Rows from block 5 of a small image flow-matching model, named by matrix and row number. Rows with one number belong to one channel. Each number is 500 + 40 x the weight over its row's rms, rounded and kept within 0 to 999. All counts start at 0. Numbers have three digits each.
After each channel's rows are labels from the 100 images, of 14976 (inputs lightly noised), where the channel reaches its highest value: "responds to" is what is common among them. Only what is clearly more common there than usual is listed. The data: microscope photos of single blood and bone marrow cells. In brackets: how many of the 100, against the usual share in percent.
# convs0: first 3x3 conv (model.mid.0.convs.0.weight, 192x192x3x3, each kernel summed), inputs 128-191
# convs1: second 3x3 conv (model.mid.0.convs.1.weight, 192x192x3x3, transposed, each kernel summed), outputs 128-191

convs0.17:511499496452471545420522456539497492527467507508469507507526400533445557456546499500550513500466494543489514551495383568549559433475495535516525546540517571528512498560493548521512463520449519
convs1.17:470499490543585508527457507510510515436459472495457514449502458441488446429422475483473470447451541464529477517478426450496518536455502429532509475473471512534430521506541451500500436488439432
responds to: cell type: lymphocyte (84 vs 15.3)

convs0.109:511548494539549538497486495500525463532471474551480500571542457518455524476569508520522614556409490568508561550514434521503532478560552514540520547508466460514511532515537554551511498560416527
convs1.109:487492470495562462495466464439507428485473483480505540425470501510536504432438487498531469406467592439546438452452436459506493464442445516406538449524449441468479507531561434488494473505496485
responds to: smear: peripheral blood (57 vs 16.2); cell type: myeloblast (49 vs 1.9)

convs0.54:440442433495503480490562533502497497532567512449546507473519520504499538498457422506469489528543484463471474503490501506484483502526509542481536482516519519506539500487434463504429547443555418
convs1.54:504504460578559497526487465562504499498529487477464375490538480519515451482536530499503542533451450550527460520510458459476523475512464385458498503510468530474511546555453468466572496527415543
responds to: cell type: plasma cell (25 vs 3.6)

convs0.75:577516450520524490517514465496508501508466490526528562558480474542451529458517473499509607519432494528466533475509453527525526521502482547563534538589575602524503557509513540438464482493465508
convs1.75:481511486487577548609473489511504503477496500539520569381451525428517536470464498468487461426466564488527485478412503461493455512433460566465525460468424506531460484525603508506444483512509482
responds to: cell type: segmented neutrophil (88 vs 20); smear: peripheral blood (61 vs 16.2)

convs0.183:576505474489534537544551488533569489571419537520538436509490532476463509536537540570497508493549504545578585443475526489543513519505567488495526458453442402482478522490457541569486545495492493
convs1.183:495504552486506468473453440500503436468482440474463496465460395469540491497471491436561558458468493451484379460452470508466529412469515527441506522562476516519505459468520410468509464443435485
responds to: cell type: erythroblast (35 vs 14.3)

convs0.170:496433490495534493540506506497540506554457502430529506522500497483490508524558538529455557486463472534527541487469487514458474506584500478483506486433454423449511523503491568508462517515461468
convs1.170:515491456489510413539448444445528456497497475455498549492476530527546494501466456471593565465520574418503457459470518500468452478430471505435544498511515485499544490543515446506541556491506496
responds to: cell type: blast (27 vs 6.1)

convs0.99:498522548483490538438491503553505480525558522532437476556528483531475552473560560510538523560500537548481540560578434585550552467528501531536503548530523577550495476521494551547541468510482536
convs1.99:481483458516554467467428466492538522478508433473455489432517498499495477456431492524531388424471561453519467458510417474484490495425489443439501442460458479495456477477503416485463444481484464
responds to: cell type: lymphocyte (47 vs 15.3); cell type: erythroblast (32 vs 14.3)

convs0.91:524522509443481466576586506546468578554558538537562492488444438487583550526508494543563585486549469492452486494515558473455483546498491447520457505508441546501501512546536526485509463458561565
convs1.91:490490523509443515486398477458477402433566452455472483452481544457460500447475445429394487510381534462497517433571464501488436456423458512470497466516541521541463464494450449498482481479385417
responds to: cell type: promyelocyte (32 vs 6.4)

convs0.38:503573602537536552468503514495528540486514505567471526532572482551540531561496577570525531536511452514596529537492510523547570467539574491543499528515584561586521504476548503522522535482488573
convs1.38:508524521468402460499494478539483448493505487530499477439461463462496490471454465505526422442457594473520440470486397472468525508460421489460430497525458525519411449498492448487493410459500484
responds to: cell type: erythroblast (45 vs 14.3)

convs0.45:531582575531483530503506515481510515487495462577457512556549521539514513505521528502572532523480508529546544532482521491474532523519543513548514548513511531551504462496522499534552507474464568
convs1.45:452490508499492518491491479495483465496498514507519477447472484453431475497473478536417390466464599476532448504506459473537494462472476489436445484473451539519416469495547501460419458476495478
responds to: cell type: erythroblast (49 vs 14.3)

convs0.60:548466525454515475564529492518459541497558495460482529556491401508575551544477476536603522509563405480461484496480507510482549544486519416561506525512562592528513494525565487450558452443531561
convs1.60:458485513586401525521449547472485422447570528454496480514487503464476492502508504488458549511403509494540490491532474505549442526485519565510510529498509579578506456489461467442484515512437443
responds to: cell type: promyelocyte (30 vs 6.4)

convs0.106:495491480448484472486460502496471501473457466489446449486463467432512481474480512468428509472481410483481490475461466476452462459499480433450490474485494452432517442480451497502432489437460471
convs1.106:486481460422500372529525500500525495573507476525557477498472445494482559460476485512525531457492511462486459487503513467477492509562414496553489525529550495475445538554576537526436495530573453
responds to: cell type: segmented neutrophil (51 vs 20)

convs0.127:471526569567482521484519496531529550501517546532452474579547466449471514571527556509540560569496453510599532537548418528467479476527548432496516511565551510521506537510447524567545467466481487
convs1.127:497506458445521479546490446516514462521490496519524472396453480489508512403482468544528462472447580506527410479478487513497512513444405558476477442542473482479450471531532509453455447468506500
responds to: cell type: erythroblast (50 vs 14.3); smear: peripheral blood (39 vs 16.2)

convs0.114:522531481538550544508519504513526488529513500534512514593548494508473498500575519522500619557452476564507572554541472539496514504579535506528521549496478478524532542513537572540497518548448508
convs1.114:484485479513543449526444457436522436484485469476496545422460531506525501434436499486556468427448598437534437452465474483489481481410461522431539451502445441487477509519551426494505497512500501
responds to: smear: peripheral blood (92 vs 16.2); cell type: myeloblast (74 vs 1.9)

convs0.80:585558556556549509547548521480484529476546481562519572588550534522516525560500472521489595502521437499490505504531493483481539527546519487530539519542550538609545562487560499523518515478488476
convs1.80:475533583498494482484501436516485471488518511552503486431444444489440513471477472561520434434475612492499466531475453487492515487418464511463438536431468465520412494522506487477511485516493443
responds to: cell type: erythroblast (70 vs 14.3)

convs0.81:559544476581513536478501507499483466476473462551506512572489513515509500527525500477462561529473494519473523477546484495494563526488519538556536510519560549558505504499490527511500507475470533
convs1.81:469506468443525457483470473576484501492506556524497484425466507476491550489480523519540383433444547483491407480451511495519482469447544497469485461453441532524453488489566486486492478534546466
responds to: cell type: erythroblast (72 vs 14.3)

convs0.190:485489457529452506517507496522486441502476550489523496500536526536470393549567494441513448532481544541504538495496560546518543514469456498537448494482456429451415491501510521565536487551505537
convs1.190:535538480477532535526485460535517547443473434521552505498508573483491480543449458486506456550591514469505506443522610433480494492441531507519546453516492463475539510432498468498482602475503506
responds to: cell type: erythroblast (47 vs 14.3)

convs0.76:547534501588547495523518464506495524498536459550501522566509431556451477501518481509513630537485444513527500500537450552469553506520536526538492546528555515615483584469528511513505467470456448
convs1.76:484521490512550543537515505510486468467512514523548525460483529511536499537485551483496432457514563475588530436395475459444435568473393522418513503549458526491455441484617482456450489526595516
responds to: smear: peripheral blood (66 vs 16.2)

convs0.28:479548591490522537425508542510534588500569510553450543510518464537582555534500587590528536496528519502573500535534479540501555443498584516489495514526504566614520493493493499583536481485492531
convs1.28:524508493492481477501478439529499473464517457509467496448460468478505510496442487504545402446489549486532411481514439453487526503430417512502417458496486541502402485499490461503475426461512487
responds to: cell type: erythroblast (56 vs 14.3)

convs0.154:491501499431430486505561478562433527537490570497532465523508488516499497542555482515544455520579501538453509497530526525522541548515519487527431561497517544541472532470517572518511479519558534
convs1.154:538492448510491455516432493459557489493515434486496497469450496455541516489417447471504545507483487419542436433508521459440472480419493480498557443485508500509551473502476420484467536439504447
responds to: cell type: artefact (43 vs 9.8)

convs0.121:542499585565464538487538473536511535539607538509475507550519427537513500536510541555523555561538559502588509528579408542506547491496515554502506507534608552535504516549468516550513446499513480
convs1.121:536513469537503498489424491471540516513474438518512479412537588456507515428447488554500411486516590512489494462461473469535495494412456482490500456487456471462489451478530495438492515466612500
responds to: cell type: erythroblast (35 vs 14.3)

convs0.26:509578540546511515500520520447480523469546462571503531555575542542502518524513480533542595530499512518509528519502516461476535539555515519528519527509505545570519548461541483530558554497483556
convs1.26:484532509493508509490471466530481495494523533531497470436474469450442507477478509513471358497439562482516455474506436479538488438451445489426460516500483540541408473500524506441483438474484513
responds to: cell type: segmented neutrophil (49 vs 20)

convs0.82:532539536554489525478487511501536487528510448549528509575484503512486551551507529504466580545486490505543527529530502556480518520493495525569516517523614525579509491505568520546477504490493495
convs1.82:493495433519552460536466506507482532481523568517529523404528470493487518476452540494535411463494614493545479456459479488525502516447521523476494493511427497479478562483438473439441509537542420
responds to: cell type: erythroblast (50 vs 14.3)

convs0.63:420469445428510497485527622506537555541482526459513517496507488458535543559495531479514476489580454465519484487507573502437462493533549472475542409428490501530548501526391509441475542429507512
convs1.63:513475559508414500513398484493485466504566452446480388483457418566504485529530484526489534479462522543534542515551497478514573434525434482551526551492476573595509435520517508542522530503506536
responds to: cell type: promyelocyte (28 vs 6.4)

convs0.61:543515465585446541462478486495460507481527459529491482587527546486528499567494544452425538531508429496501521476524499481462532517461482482567531510491612501495511485492479502508530486453511491
convs1.61:517497478502499502466428546551510516477475553510488466418471568498510521487480589553513436465518506539498499519454529570570519459509568520530493543449429501548521481540517533488482502565520545
responds to: smear: peripheral blood (68 vs 16.2); cell type: platelet (28 vs 1.1)

convs0.11:519496547571433529542513482516419462445529540496537517474503534546489375543495480476523421523494565497568492468530544473528557534480471526530476486502555498453425520466537502442570482529515533
convs1.11:451496466447503519429494465549540569489468458490451512501550522416423551515469502531480456548552450494453537507520525484522459432478550473481520513496457504518580447513475485496432569507466437
responds to: cell type: lymphocyte (51 vs 15.3)

convs0.177:519464502553448506567519507519436471438480538457542532473505546522517375582490481434480459522479528487562498453494547498522531531490494527503489470495542445435442504465544510435514502513499504
convs1.177:471501487442510515463498432532525529488473454485493529510523521441417519485506468542509476549558465509422504516503562465465477479458477491522526519528488529528557483511479482516471578493487492
responds to: cell type: segmented neutrophil (93 vs 20)

convs0.137:511519595587536536502527487515543500533586539523454517544551496519492530511509557522512569537474507513587524555538433546525504457555530541507546552516532510549524499556483521563542476523482479
convs1.137:541499543492488502483511499518493501510461455509483480437462477524476488398450463505497431464485621457520458482473443430522486502465449513488442459511533473472450497474547498464430460465544482
responds to: smear: peripheral blood (63 vs 16.2); cell type: myeloblast (34 vs 1.9)

convs0.118:535536504524553540511523505510504499527543523552522511566538523526452532477555515493510588586458495557514540543537480498503524486563542501531523527542477529537523556470544545605509521581459498
convs1.118:475508509521552467505416451475503414482489458489437503437453504474505497457447497513514457422430581444537418474482438511483487449426419479426514460493465474516464491540527441489507462497467503
responds to: smear: peripheral blood (59 vs 16.2); cell type: lymphocyte (44 vs 15.3); cell type: myeloblast (39 vs 1.9)

convs0.87:541528485577549542544505562494515507463588492549513543566556508543527460518511462552510574544510459515489532489498541478482458528540508488537538515581479472559565529447537497508477550505463423
convs1.87:503516467498550507522542525527498525493505517520517468464435480467482503516500523465463455511454528487563474497490444512490468489432443530435486443495485555538409493498491530475545421482535524
responds to: cell type: blast (34 vs 6.1)

convs0.85:530498551556419519589511526522452478456480508479568536494515573526510365550516510465506440511500534512522516488509583500512532549500488506519486509528529428402433506484550512438532502496529546
convs1.85:461503491437491498467561469559510528499476520496517545460530531450399516505450471551482427555553508470420512504491536481513462471503527502499504531505506531538540482481454474516429593535503453
responds to: cell type: segmented neutrophil (94 vs 20)

convs0.74:502509488557490439517486466490564465519540503485541504506578550526465480418461483548425544537527477515457486519522526458473508500528477473523442486588454402489487541478409482540462553533480468
convs1.74:526505474500507515511587478519464560471470507481529527493498505499457473495488546424469453494474584510525538459459398545522502509470456494447424511536534501460388528419484494525521385552545489
responds to: cell type: lymphocyte (46 vs 15.3)

convs0.115:488543494504532543451468536517519484523509500558440484518556532575413476465528495531559532578425483533490524550492457528549556474523485477573538547512462505520519482514520513536589516505426563
convs1.115:463507537506530492496458478517487495460459491506456532437448452446499493510450499441482416461453552462544440482472393496543511464430489499429478440469437504462420468453509468487486400454480487
responds to: cell type: lymphocyte (52 vs 15.3)

convs0.176:544545490507509426546517454528452532522515519543494457534494329499512541492506547518504486501552465528495528510506424441487576474530472497530481530537486530539482517448472535548470485529506508
convs1.176:462476500498516526495404509490516379482463519441422539441523529409518550567477497488467575509461480437496499482465420538539418456428506460439512525456521566543479458544526511527482423463377479
responds to: cell type: promyelocyte (38 vs 6.4)

convs0.15:514492470480480541462479488535514466579467475497491514501544485469446496489554548481477498521418484566477536533423435582517505441586500529486483532504434429437486482539506560557446503543433480
convs1.15:464485494461548465491444450464517462469415492460458565452478445521577484415479472538553536421497540429567444483451427449479502498449406492454531451480462469466531516536478495529526499471514503
responds to: cell type: lymphocyte (46 vs 15.3)

convs0.0:532476513472411487536537460540469474530503521468513510490473544514521506498535521431546490508491574522514507510523526573508553526508488544544451512467508571483443478470528532516553455518553517
convs1.0:468536467485549516423444421544483564401448470498494498474517486419463496464469495456400402504529439490520509484484473433531477439395513441422539465510487484487515492487452456532453479445437452
responds to: cell type: lymphocyte (55 vs 15.3)

convs0.122:535538602479489504507565538532527553536600553544472544541542511473518537543507609537504587533480507518552510579541438557470535481606550504497497537548530518546536496478455517578483474532487512
convs1.122:575523542512550548561467456458490453496506429515461498481466530473499533390463453478522477447506488442530446477454488470428506484460393538481486441518479506526450474477539491477469476423490379
responds to: smear: peripheral blood (100 vs 16.2); cell type: monocyte (32 vs 3.4)

convs0.65:522510568556474541547502514477446494380511451514555559483527535571551437551473478516488496512483510477566475466483528500507531527438452556550507464523578418426466495490532467437585482466524511
convs1.65:429525485534490526412520521555474534480430567529463492504560534482446514555533512533461437546599401553483523562482515532534533471548570444466498508466485504520539472496396545496458522515480509
responds to: cell type: segmented neutrophil (50 vs 20)

convs0.140:512523566460410509548557486552479533543555566525540490502589506518487499571526577571553461543536507532537524516528533546486536552528531472531444514549569484473461523540494525583530495495561536
convs1.140:534493540500457469551517462449510435504513477487569501433450541420482500415451465441511486486505546439517405438481514461496489479465497503490470469590515518495468428464506470478466498444509448
responds to: cell type: segmented neutrophil (50 vs 20)

convs0.116:487526514522491523502527481549491442542567554539503471493555487543410513507545532466588445550484575537506525543541493527544542483534501528537470529515493529496437521491538514579554455574496554
convs1.116:493511506499496524489434463500536510451493431509440458463517497409462516532437464478453427489490493472545460472533475434497488430387473433466513443455517505546482446481499469504446489428452439
responds to: cell type: lymphocyte (65 vs 15.3)

convs0.136:530496569538522529470533469541537555541608527508471517571507404527488527461513539521519600526490523506537500542587414548486509436503491554501516527576598540529515564539483520515489462510458451
convs1.136:530518476488510483547420493493527463498439507519485466443493562484498535499465499498506399477493558509526485426401504470500493546450492469476530462506452438544460415518597498486512441507558520
responds to: cell type: segmented neutrophil (40 vs 20); smear: peripheral blood (36 vs 16.2)

convs0.1:526516562530531551443488478559534499540585528531437468510512475535489565467524492511538495530478513522538508533560418547534567457478475533522542541523557595538507468567545531524528473500479524
convs1.1:415492502492578474492488495512506548478458481476459528447491449452487451502433524439470395486476557460504465498487393504534473492462559430448481494467479526470442509432515458501490398505441460
responds to: cell type: lymphocyte (59 vs 15.3)

convs0.191:477473455381509506504510575518480551514541541488524533541465525504515531564497529466486529525540447463444499490567559543400460509544510478494535455431535579578549505538466540519452545466513479
convs1.191:505510569470492502512380441520474468454494440450436436441416425516507424519501511432520453459438530495438511515503418490508525440427474446432504565520428498475467448482572461518488436530473527
responds to: cell type: promyelocyte (32 vs 6.4)

convs0.78:452519551512531521416468524457527452483420500551485584534546457495494482501506460552502536515479511511510518527450445435529433451506492523464538482535435432483535529542496479573526541494484479
convs1.78:451550584549460556495503523503490437474504507529519461492496492509457472569553497489438514497435480551478520500502490560582553507477522522486476512473488504574510452497493585495539493511485555
responds to: cell type: promyelocyte (41 vs 6.4)

convs0.18:502519482498523536497532497558539523559519528512514471586531448459475522495590529496471579533502461560499562548567452558496502514568542485496502552474480512516522549519484602498490491498477492
convs1.18:490478443514536418528441480410525435488512450466515567448468556512537489469431499479560523443461579424536452434478501485469454492424471518429562451475486478500522522505547415497490525509492488
responds to: cell type: blast (34 vs 6.1)

convs0.77:524484456602539475499514461522422501437517462493516519517430443518491520523527503535466547524437505501540506488545422556506541463504462541528504512522597570511507538452537540420496477443475540
convs1.77:456495486467583498421414481526520531498493545460459506435492476508477475447451484502482417492479553457518432493538470463493458510432502469489513487490492551509486498541499419474493479522466493
responds to: cell type: erythroblast (49 vs 14.3)

convs0.23:506522482495515525510545504579547533561546544515519463584524432473480523493582511498489563546507479550489550555581459540492512513565521482494497544484490556542516537519480593465481481502487491
convs1.23:494477452499532428542429471424527436486515437464508546442462559493526493475432491469547518427440573421526461431486496483450450483426493525430555464471486480502513524498568407502484527501479489
responds to: cell type: blast (29 vs 6.1); cell type: artefact (29 vs 9.8)

convs0.185:514423479471474478544556492524550504584480530407517475504502498485463507462567516506525491494535499560464523500472520496514491510548487504489492513460406445459490514529472547483488520533523494
convs1.185:542473483502479470584451461432523462506459494441532532475487558516584511497452463503544600475540548454540478445439522479466462481446513524511548460481521445510552520519525465487472538454498486
responds to: cell type: artefact (28 vs 9.8)

convs0.150:495516532495441515516521463566475505536503562505505484516509505520504490526573560499526471522533529568506521528544500561549592507490504493522424507501523541525410520487494562576551430562519548
convs1.150:524500467492493510509477511439572524503482445474508543458506541441519523521393465487495511535560529422508482448483560442456443515449549461529543463489519488487562462482484424475449560444511436
responds to: cell type: erythroblast (44 vs 14.3)

convs0.135:478523489475491483468449486476463473457452453522447436488472479446456463467490513454452468472458400493458495482452481483453463465498482422477471476486467447457473452471473489491456484452455498
convs1.135:517530498449497425566528501523509512533523484573572479484465469490502553480459469509546483465496536460506444456489516477486497527533397516523474481509538506481440505512589496490438480491598437
responds to: cell type: segmented neutrophil (48 vs 20)

convs0.103:513525494530549543511514515546555495553559536531505511571538504516458522502581524517514582552471506570503564553580476528519507488562542505512522555505493514532516545523528568544509510575459499
convs1.103:508490482504546455529442422437519467471492434471477513434465547487538498465435487472550476412482598444533435445485468470483485474381444478424522436501466459496476499502562432491502479489495502
responds to: smear: peripheral blood (77 vs 16.2); cell type: myeloblast (62 vs 1.9)

convs0.16:487481463451486471483462512489474497473455467481452441483471475442515477457477506478441499472481410478470486471458476473455461467509476436458487467489480434422518448485441490497434503438463472
convs1.16:531507473464471412546488523480524505551527488547548463478465465487528555449455440532515548493490516432544443456498516463438467511549405498551529465521544488475483527541550513493459521486604431
responds to: cell type: segmented neutrophil (57 vs 20)

convs0.128:538531570533533542520503489507513557515625520531488479557545551481517500507492554555531610539530508498549521517575491498501541517552568477527518545557582543515542576547515511536517490519468512
convs1.128:509526499444542494500462484463490492508445506534493531474476484450509509469492475446475468485449544441537445450402454461473445447432450566476500510498483497485451424503537490489449465449562469
responds to: smear: peripheral blood (100 vs 16.2); cell type: erythroblast (41 vs 14.3); cell type: platelet (26 vs 1.1)

convs0.86:543556448575505527513528533473461501478447487557528552569511410514506507542529574435508591507489487529495495503542459540424539470517489538529549518500489515619497519484473533562510451491486472
convs1.86:467506560353550367530498436510488461505604473503501510432499549505489486405466518552540485462469580481539441471451486495519468487438468527472491444519452508495491475504535468480449502505550514
responds to: smear: peripheral blood (58 vs 16.2)

convs0.94:456524510460459486466529464494435566471545498543485498525463396490564552510475467507594526483561439464411442509524500464465519508464478446538451494481505601543515523511532481534530447478545564
convs1.94:486518518516444500523406501485494411467545463474468445471476513454422492494497490476411490501391509451513545415552488479503444475444497484544490490523489521536460408477506465509513508453446451
responds to: cell type: promyelocyte (28 vs 6.4)

convs0.2:531506462489456466582552465547416495504509557498545500491522523549493437529522479482554439513531538524478512488532536477517571558524481504539448523515519492449425543463538520493534466554533547
convs1.2:520504478479504498485493465528525494467526455491483517475511527390478532547435470479438493556489499436499490459537538456463429408418531515485520465533542530572562444504484483531437572474455428
responds to: cell type: segmented neutrophil (66 vs 20); smear: peripheral blood (64 vs 16.2)

convs0.155:535576526539490545555435563510536442512490524569524509519492600545522466549517480500513591584481530523558550489550605470506534529531561493569541510513530505480520512466496515526581548514504566
convs1.155:502524509488504505457458482504459522455432506499430517478488441486464489529528534394516384468502507524458488548444418516524523485467558450428458542514443482474438428438528511522477337478427469
responds to: smear: peripheral blood (90 vs 16.2); cell type: segmented neutrophil (60 vs 20)

convs0.113:528523484535564536509529508518543496546498506527515523575546486512474514505573512518504621553455486565505567557527468544503511500591540527530532551491469469504534542518546572542492526554446502
convs1.113:481489486507549453522441455434521435485470481475493546422459514512530487420444495484558472434463576445536438464457473462490492491403459495430541457506448441477479512522546434497527486509505507
responds to: smear: peripheral blood (95 vs 16.2); cell type: myeloblast (73 vs 1.9)

convs0.161:510508524495481510471564500557442486570401549521555512519526489519493484527544554506536536562549511540537511505472515549492533544515539470534481521502527463480504525512491558602511496508560520
convs1.161:553498466495525444553472487438524475488493413493498523486454498465548478508430461447528518461489519412528448439468503450474495510454450497470552483492472471487532453508520418470474476443494449
responds to: smear: peripheral blood (84 vs 16.2)

convs0.12:549519515541566526535510512543539500531527536519520540581519514500448483548536456472473542602472484529549586521548478533501512496559536509542554534505561505516498539515594554485523555556469470
convs1.12:467500531487601472488464425463503476481446489489473500424423440480537530425464513487516492438478554487519421505461453488525509453381425501464517490507426480486487510482543450465517499504514549
responds to: smear: peripheral blood (87 vs 16.2); cell type: myeloblast (39 vs 1.9)

convs0.48:438529560523484522552462542464488455479437479543567523458497513553549478541465478504539490520484551462620486466463563427500469535508461498520504439504455409461453493508497466525562507450517512
convs1.48:470523556535490548464512513533465499465500516509505519545539526504455516557557524479478479536519419568404531538514517540539552491563552464465455546517527530539525487495480558522483503541473522
responds to: cell type: promyelocyte (25 vs 6.4)

convs0.165:496489512462409493531534460568434519513511544479535469549494503509489457527571490500522466514538498544470514517552525548506560546504468479527416541509551556551449521482512581462525473510547543
convs1.165:519474423502502446501445501441572484503506428471500522465476538452520528516407445486511524511485515415505465433496542446448437474427532490498563445476514486496561472509486413483468571462496445
responds to: cell type: artefact (49 vs 9.8)

convs0.8:518554512513520524537536483538556474604467495551499482500565418485459537508557591493528555547461529552570537526487466550485543493570516501498484560458449481473497493553486556607454470545472484
convs1.8:500522489486557490498410432454507395493492476503514582444478503516551517461443496495535524447498570421578476494404520491481536444432453560446560450533466492525512522558514436491487513483501454
responds to: smear: peripheral blood (66 vs 16.2)

convs0.92:529548484554536509518504576500535570489543487563476496573519553432470487571527557477462567498467469514485550512546501564474473494515575488488574532507511554538556532487519527573442551465454467
convs1.92:488519483536558488467504473512480451484523493523548565379427421496482494410432538459489458516520561461628375458463466534477536502452454550472471398501486513498443474488485482490466432479505444
responds to: cell type: erythroblast (91 vs 14.3)

convs0.102:498528512507538532464530506570509522544574529544437470537549406532489557479553517529571586556499510544486525543548413534514569479530498494554515570537516549523514512552511528561556452518461552
convs1.102:497496488517531500545434476438506446453512435479463452433476525445506495460430508474451459446456559456537449439514435474491466481384503466459507432467465481512469454491518449482467454467482475
responds to: cell type: lymphocyte (65 vs 15.3)

convs0.153:503500543525593546514527532522582542565469533513487552471522492541472530479521503550521492499490516530456533530486464464552479489545495555504564562510487553525549532569596510451538578583507498
convs1.153:480528540458508482519475412484473446511446481512444490466443458483543514454510454492490523409481507467538403495425396518491579463395440472455502457473443515516474506487550472551544430442461561
responds to: smear: peripheral blood (76 vs 16.2); cell type: myeloblast (55 vs 1.9)

convs0.105:500503539534501540497485509553487456527586553519459480510537539561432481511549507520592481527474579538502515521560498542531549485494465526539501560493522518503453492515523515532596470535465569
convs1.105:470501512507498549457456485457534549486456453488462467473517524425450492508454482490433412520496541472537486477490476442527473448397537435447495447463480487474475439483492497471465462439474454
responds to: cell type: lymphocyte (42 vs 15.3); cell type: erythroblast (32 vs 14.3)

convs0.101:502501549522461533546511471547474462520561561516510492485525517578436460511540503499607435531492575526513505517551527489534561535492453512543465540508522526484415520488547508514588455552503557
convs1.101:485499485482497519453479461508542521474496414502459462496512513397438533491447472487459408513514511466495482464529497467517439407403531461456491451452449504524515422510479471488426531471485436
responds to: cell type: lymphocyte (46 vs 15.3); cell type: erythroblast (35 vs 14.3)

convs0.67:531473511558514495469465466513474491488501499481508533565537581525541485609493478465505514519525407490508522467499537478463547525510416469564454511474550490508471459491454497479546484520520522
convs1.67:517507492479563505543501543570476488437482531506491457486497569504483576523507553513523399482521528569462523494509533518532470510512594512502499563527450551612532494447527553474459552524549513
responds to: cell type: segmented neutrophil (43 vs 20)

convs0.4:524526477477522536449491515549528482512475509532466461507554490559470495462546521549563484534447510557400520572474455511518548456536493488562548568530459465490509470539566539540555495505424544
convs1.4:460513526504576493493457505503500526472454488515491597441479482426494499535426535417492404450486576448565494489451427482528505496490531511409506457466425475457453446449498451497476425477466437
responds to: cell type: blast (26 vs 6.1)

convs0.132:552542530548512497466558474506521569529550509545510498556590420527514466524491570501546542583527476519588514585551406479485577484565537488544478553575611517552467540491465516614476441476500488
convs1.132:504520503455525438493466486447474422503529480530532538463428485463521544458468497498539452496521567443544442467480487506456515502478440523471525454438441515465509418560545440442498488501583494
responds to: smear: peripheral blood (99 vs 16.2); cell type: platelet (58 vs 1.1)