Weights of a small image flow-matching model.
Training: adamw at rate 0.003, batches of 96.
Rows from block 2 of a small image flow-matching model, named by matrix and row number. Rows with one number belong to one channel. Each number is 200 + 40 x the weight over its row's rms, rounded and kept within 0 to 999. All counts start at 0. After the name is the row's rms in percent of the matrix's.
Before each channel's rows are labels from the 100 images, of 14976 (inputs lightly noised), where the channel reaches its highest value: "top examples" is what is common among them; "place" is the part of the image that holds the peak. Only what is clearly more common there than usual is listed. The data: microscope photos of single blood and bone marrow cells.
# convs0: first 3x3 conv (model.enc.1.0.convs.0.weight, 128x128x3x3, each kernel summed), inputs 0-42
# convs1: second 3x3 conv (model.enc.1.0.convs.1.weight, 128x128x3x3, transposed, each kernel summed), outputs 0-42

top examples: smear: peripheral blood
place: centre
convs0.16,084,174,160,157,258,215,233,179,169,191,182,236,217,217,223,200,200,178,222,168,169,178,182,184,195,215,189,231,175,179,189,208,195,128,223,234,266,236,133,112,177,177,243,176
convs1.16,104,204,229,178,126,215,143,190,266,180,191,208,166,246,175,255,188,258,141,276,232,163,212,273,211,167,219,111,215,177,208,199,186,182,130,179,124,212,192,285,179,222,146,196

top examples: smear: peripheral blood; cell type: erythroblast
place: centre
convs0.22,096,180,258,161,256,233,199,163,209,227,232,231,123,222,214,193,195,255,214,219,201,204,189,268,216,150,178,186,238,211,191,194,240,134,241,169,193,168,172,187,257,181,243,201
convs1.22,125,267,170,235,169,205,218,207,194,145,167,168,193,204,171,181,216,109,188,181,218,197,233,249,184,170,249,127,149,199,169,155,177,176,187,182,132,199,222,167,149,238,196,163

top examples: cell type: segmented neutrophil; smear: peripheral blood
place: centre
convs0.100,104,249,222,202,230,178,182,273,215,202,228,231,261,198,269,245,198,219,206,227,270,193,182,143,171,247,129,226,240,238,222,202,228,151,280,196,190,237,131,265,248,206,192,207
convs1.100,112,250,126,205,248,200,227,184,209,201,139,198,315,182,131,193,163,137,183,198,226,244,204,255,234,218,212,179,127,175,199,186,118,244,151,254,143,208,202,172,163,116,242,165

top examples: smear: peripheral blood; cell type: myeloblast
place: bottom centre
convs0.110,081,217,228,218,199,157,198,236,150,182,252,160,202,163,259,229,226,238,195,165,248,205,186,186,189,154,124,261,264,127,215,203,204,204,239,123,164,188,173,213,228,203,149,154
convs1.110,119,202,172,243,238,218,223,216,274,179,193,181,246,168,138,170,183,73,212,201,231,190,203,199,194,256,183,177,166,206,175,138,129,183,141,280,189,245,219,165,211,183,249,192

top examples: cell type: segmented neutrophil
place: centre
convs0.86,079,185,279,206,205,194,188,203,143,181,222,228,164,232,237,234,167,109,174,103,153,207,204,185,223,73,166,248,179,131,190,104,136,196,162,102,208,202,180,181,200,200,214,190
convs1.86,105,211,215,219,252,208,235,206,314,226,174,227,217,164,142,77,200,118,212,233,174,164,220,189,230,182,197,100,171,142,158,189,176,176,133,267,249,198,220,248,194,274,250,197

top examples: cell type: erythroblast
place: centre
convs0.36,093,285,270,205,208,205,202,216,229,270,189,185,277,191,193,238,277,224,193,250,231,223,248,222,235,327,247,177,195,171,208,229,198,236,247,267,202,229,237,218,212,210,184,238
convs1.36,119,184,216,197,147,191,152,198,228,203,187,249,252,149,181,200,134,165,165,207,252,200,281,171,230,216,150,203,179,207,279,217,187,261,159,137,155,188,252,149,211,137,151,190

top examples: smear: peripheral blood; cell type: lymphocyte
place: middle right
convs0.101,079,222,149,202,161,167,165,211,284,154,169,111,227,167,219,154,159,193,149,228,211,162,136,180,169,197,168,168,229,140,136,177,169,43,199,157,138,199,108,234,190,176,85,140
convs1.101,067,152,207,189,105,186,154,218,163,215,211,243,232,141,110,242,221,219,204,166,207,169,217,232,160,175,147,188,109,149,247,177,206,284,267,229,196,172,159,162,145,120,162,191

top examples: cell type: segmented neutrophil
place: middle right; bottom right
convs0.108,082,225,202,206,142,189,128,202,174,197,250,218,226,166,187,233,184,321,195,152,214,187,225,171,220,185,180,177,224,230,155,228,186,110,278,136,134,215,87,187,164,199,143,144
convs1.108,085,202,168,206,234,151,301,197,142,174,110,186,207,182,114,207,168,103,213,190,168,199,211,257,189,206,158,152,153,165,225,191,174,271,166,203,217,209,209,143,177,180,228,143

top examples: smear: peripheral blood; cell type: myeloblast
place: centre
convs0.87,085,174,164,181,219,171,216,205,172,186,212,134,176,200,227,143,214,102,176,215,227,245,187,240,198,160,193,239,193,141,182,151,143,181,249,249,185,174,186,210,243,186,176,185
convs1.87,071,261,257,190,94,261,128,196,147,216,181,197,233,280,210,234,221,223,209,170,186,181,176,197,137,153,157,159,113,214,270,148,268,223,142,139,257,228,149,169,230,267,209,200

top examples: cell type: erythroblast
place: centre
convs0.60,172,252,235,221,223,239,233,202,227,255,208,216,220,251,229,208,291,235,245,251,224,209,215,197,242,248,224,260,227,220,215,219,228,203,293,218,221,235,197,245,222,227,213,243
convs1.60,118,196,213,235,200,127,193,178,186,129,183,233,279,137,190,228,107,126,184,189,218,233,196,236,211,205,224,180,145,215,140,155,231,226,139,190,156,184,135,186,171,215,190,185

top examples: cell type: erythroblast
place: centre
convs0.39,069,210,219,237,83,186,181,204,151,215,156,224,211,181,159,124,216,186,156,175,174,196,165,180,216,166,194,210,185,132,198,196,126,226,163,140,112,183,201,132,171,106,113,111
convs1.39,102,217,230,267,132,223,128,208,240,187,181,218,175,190,183,245,234,169,196,240,214,116,223,141,198,213,213,99,163,166,233,214,196,157,210,315,256,243,200,157,207,281,151,263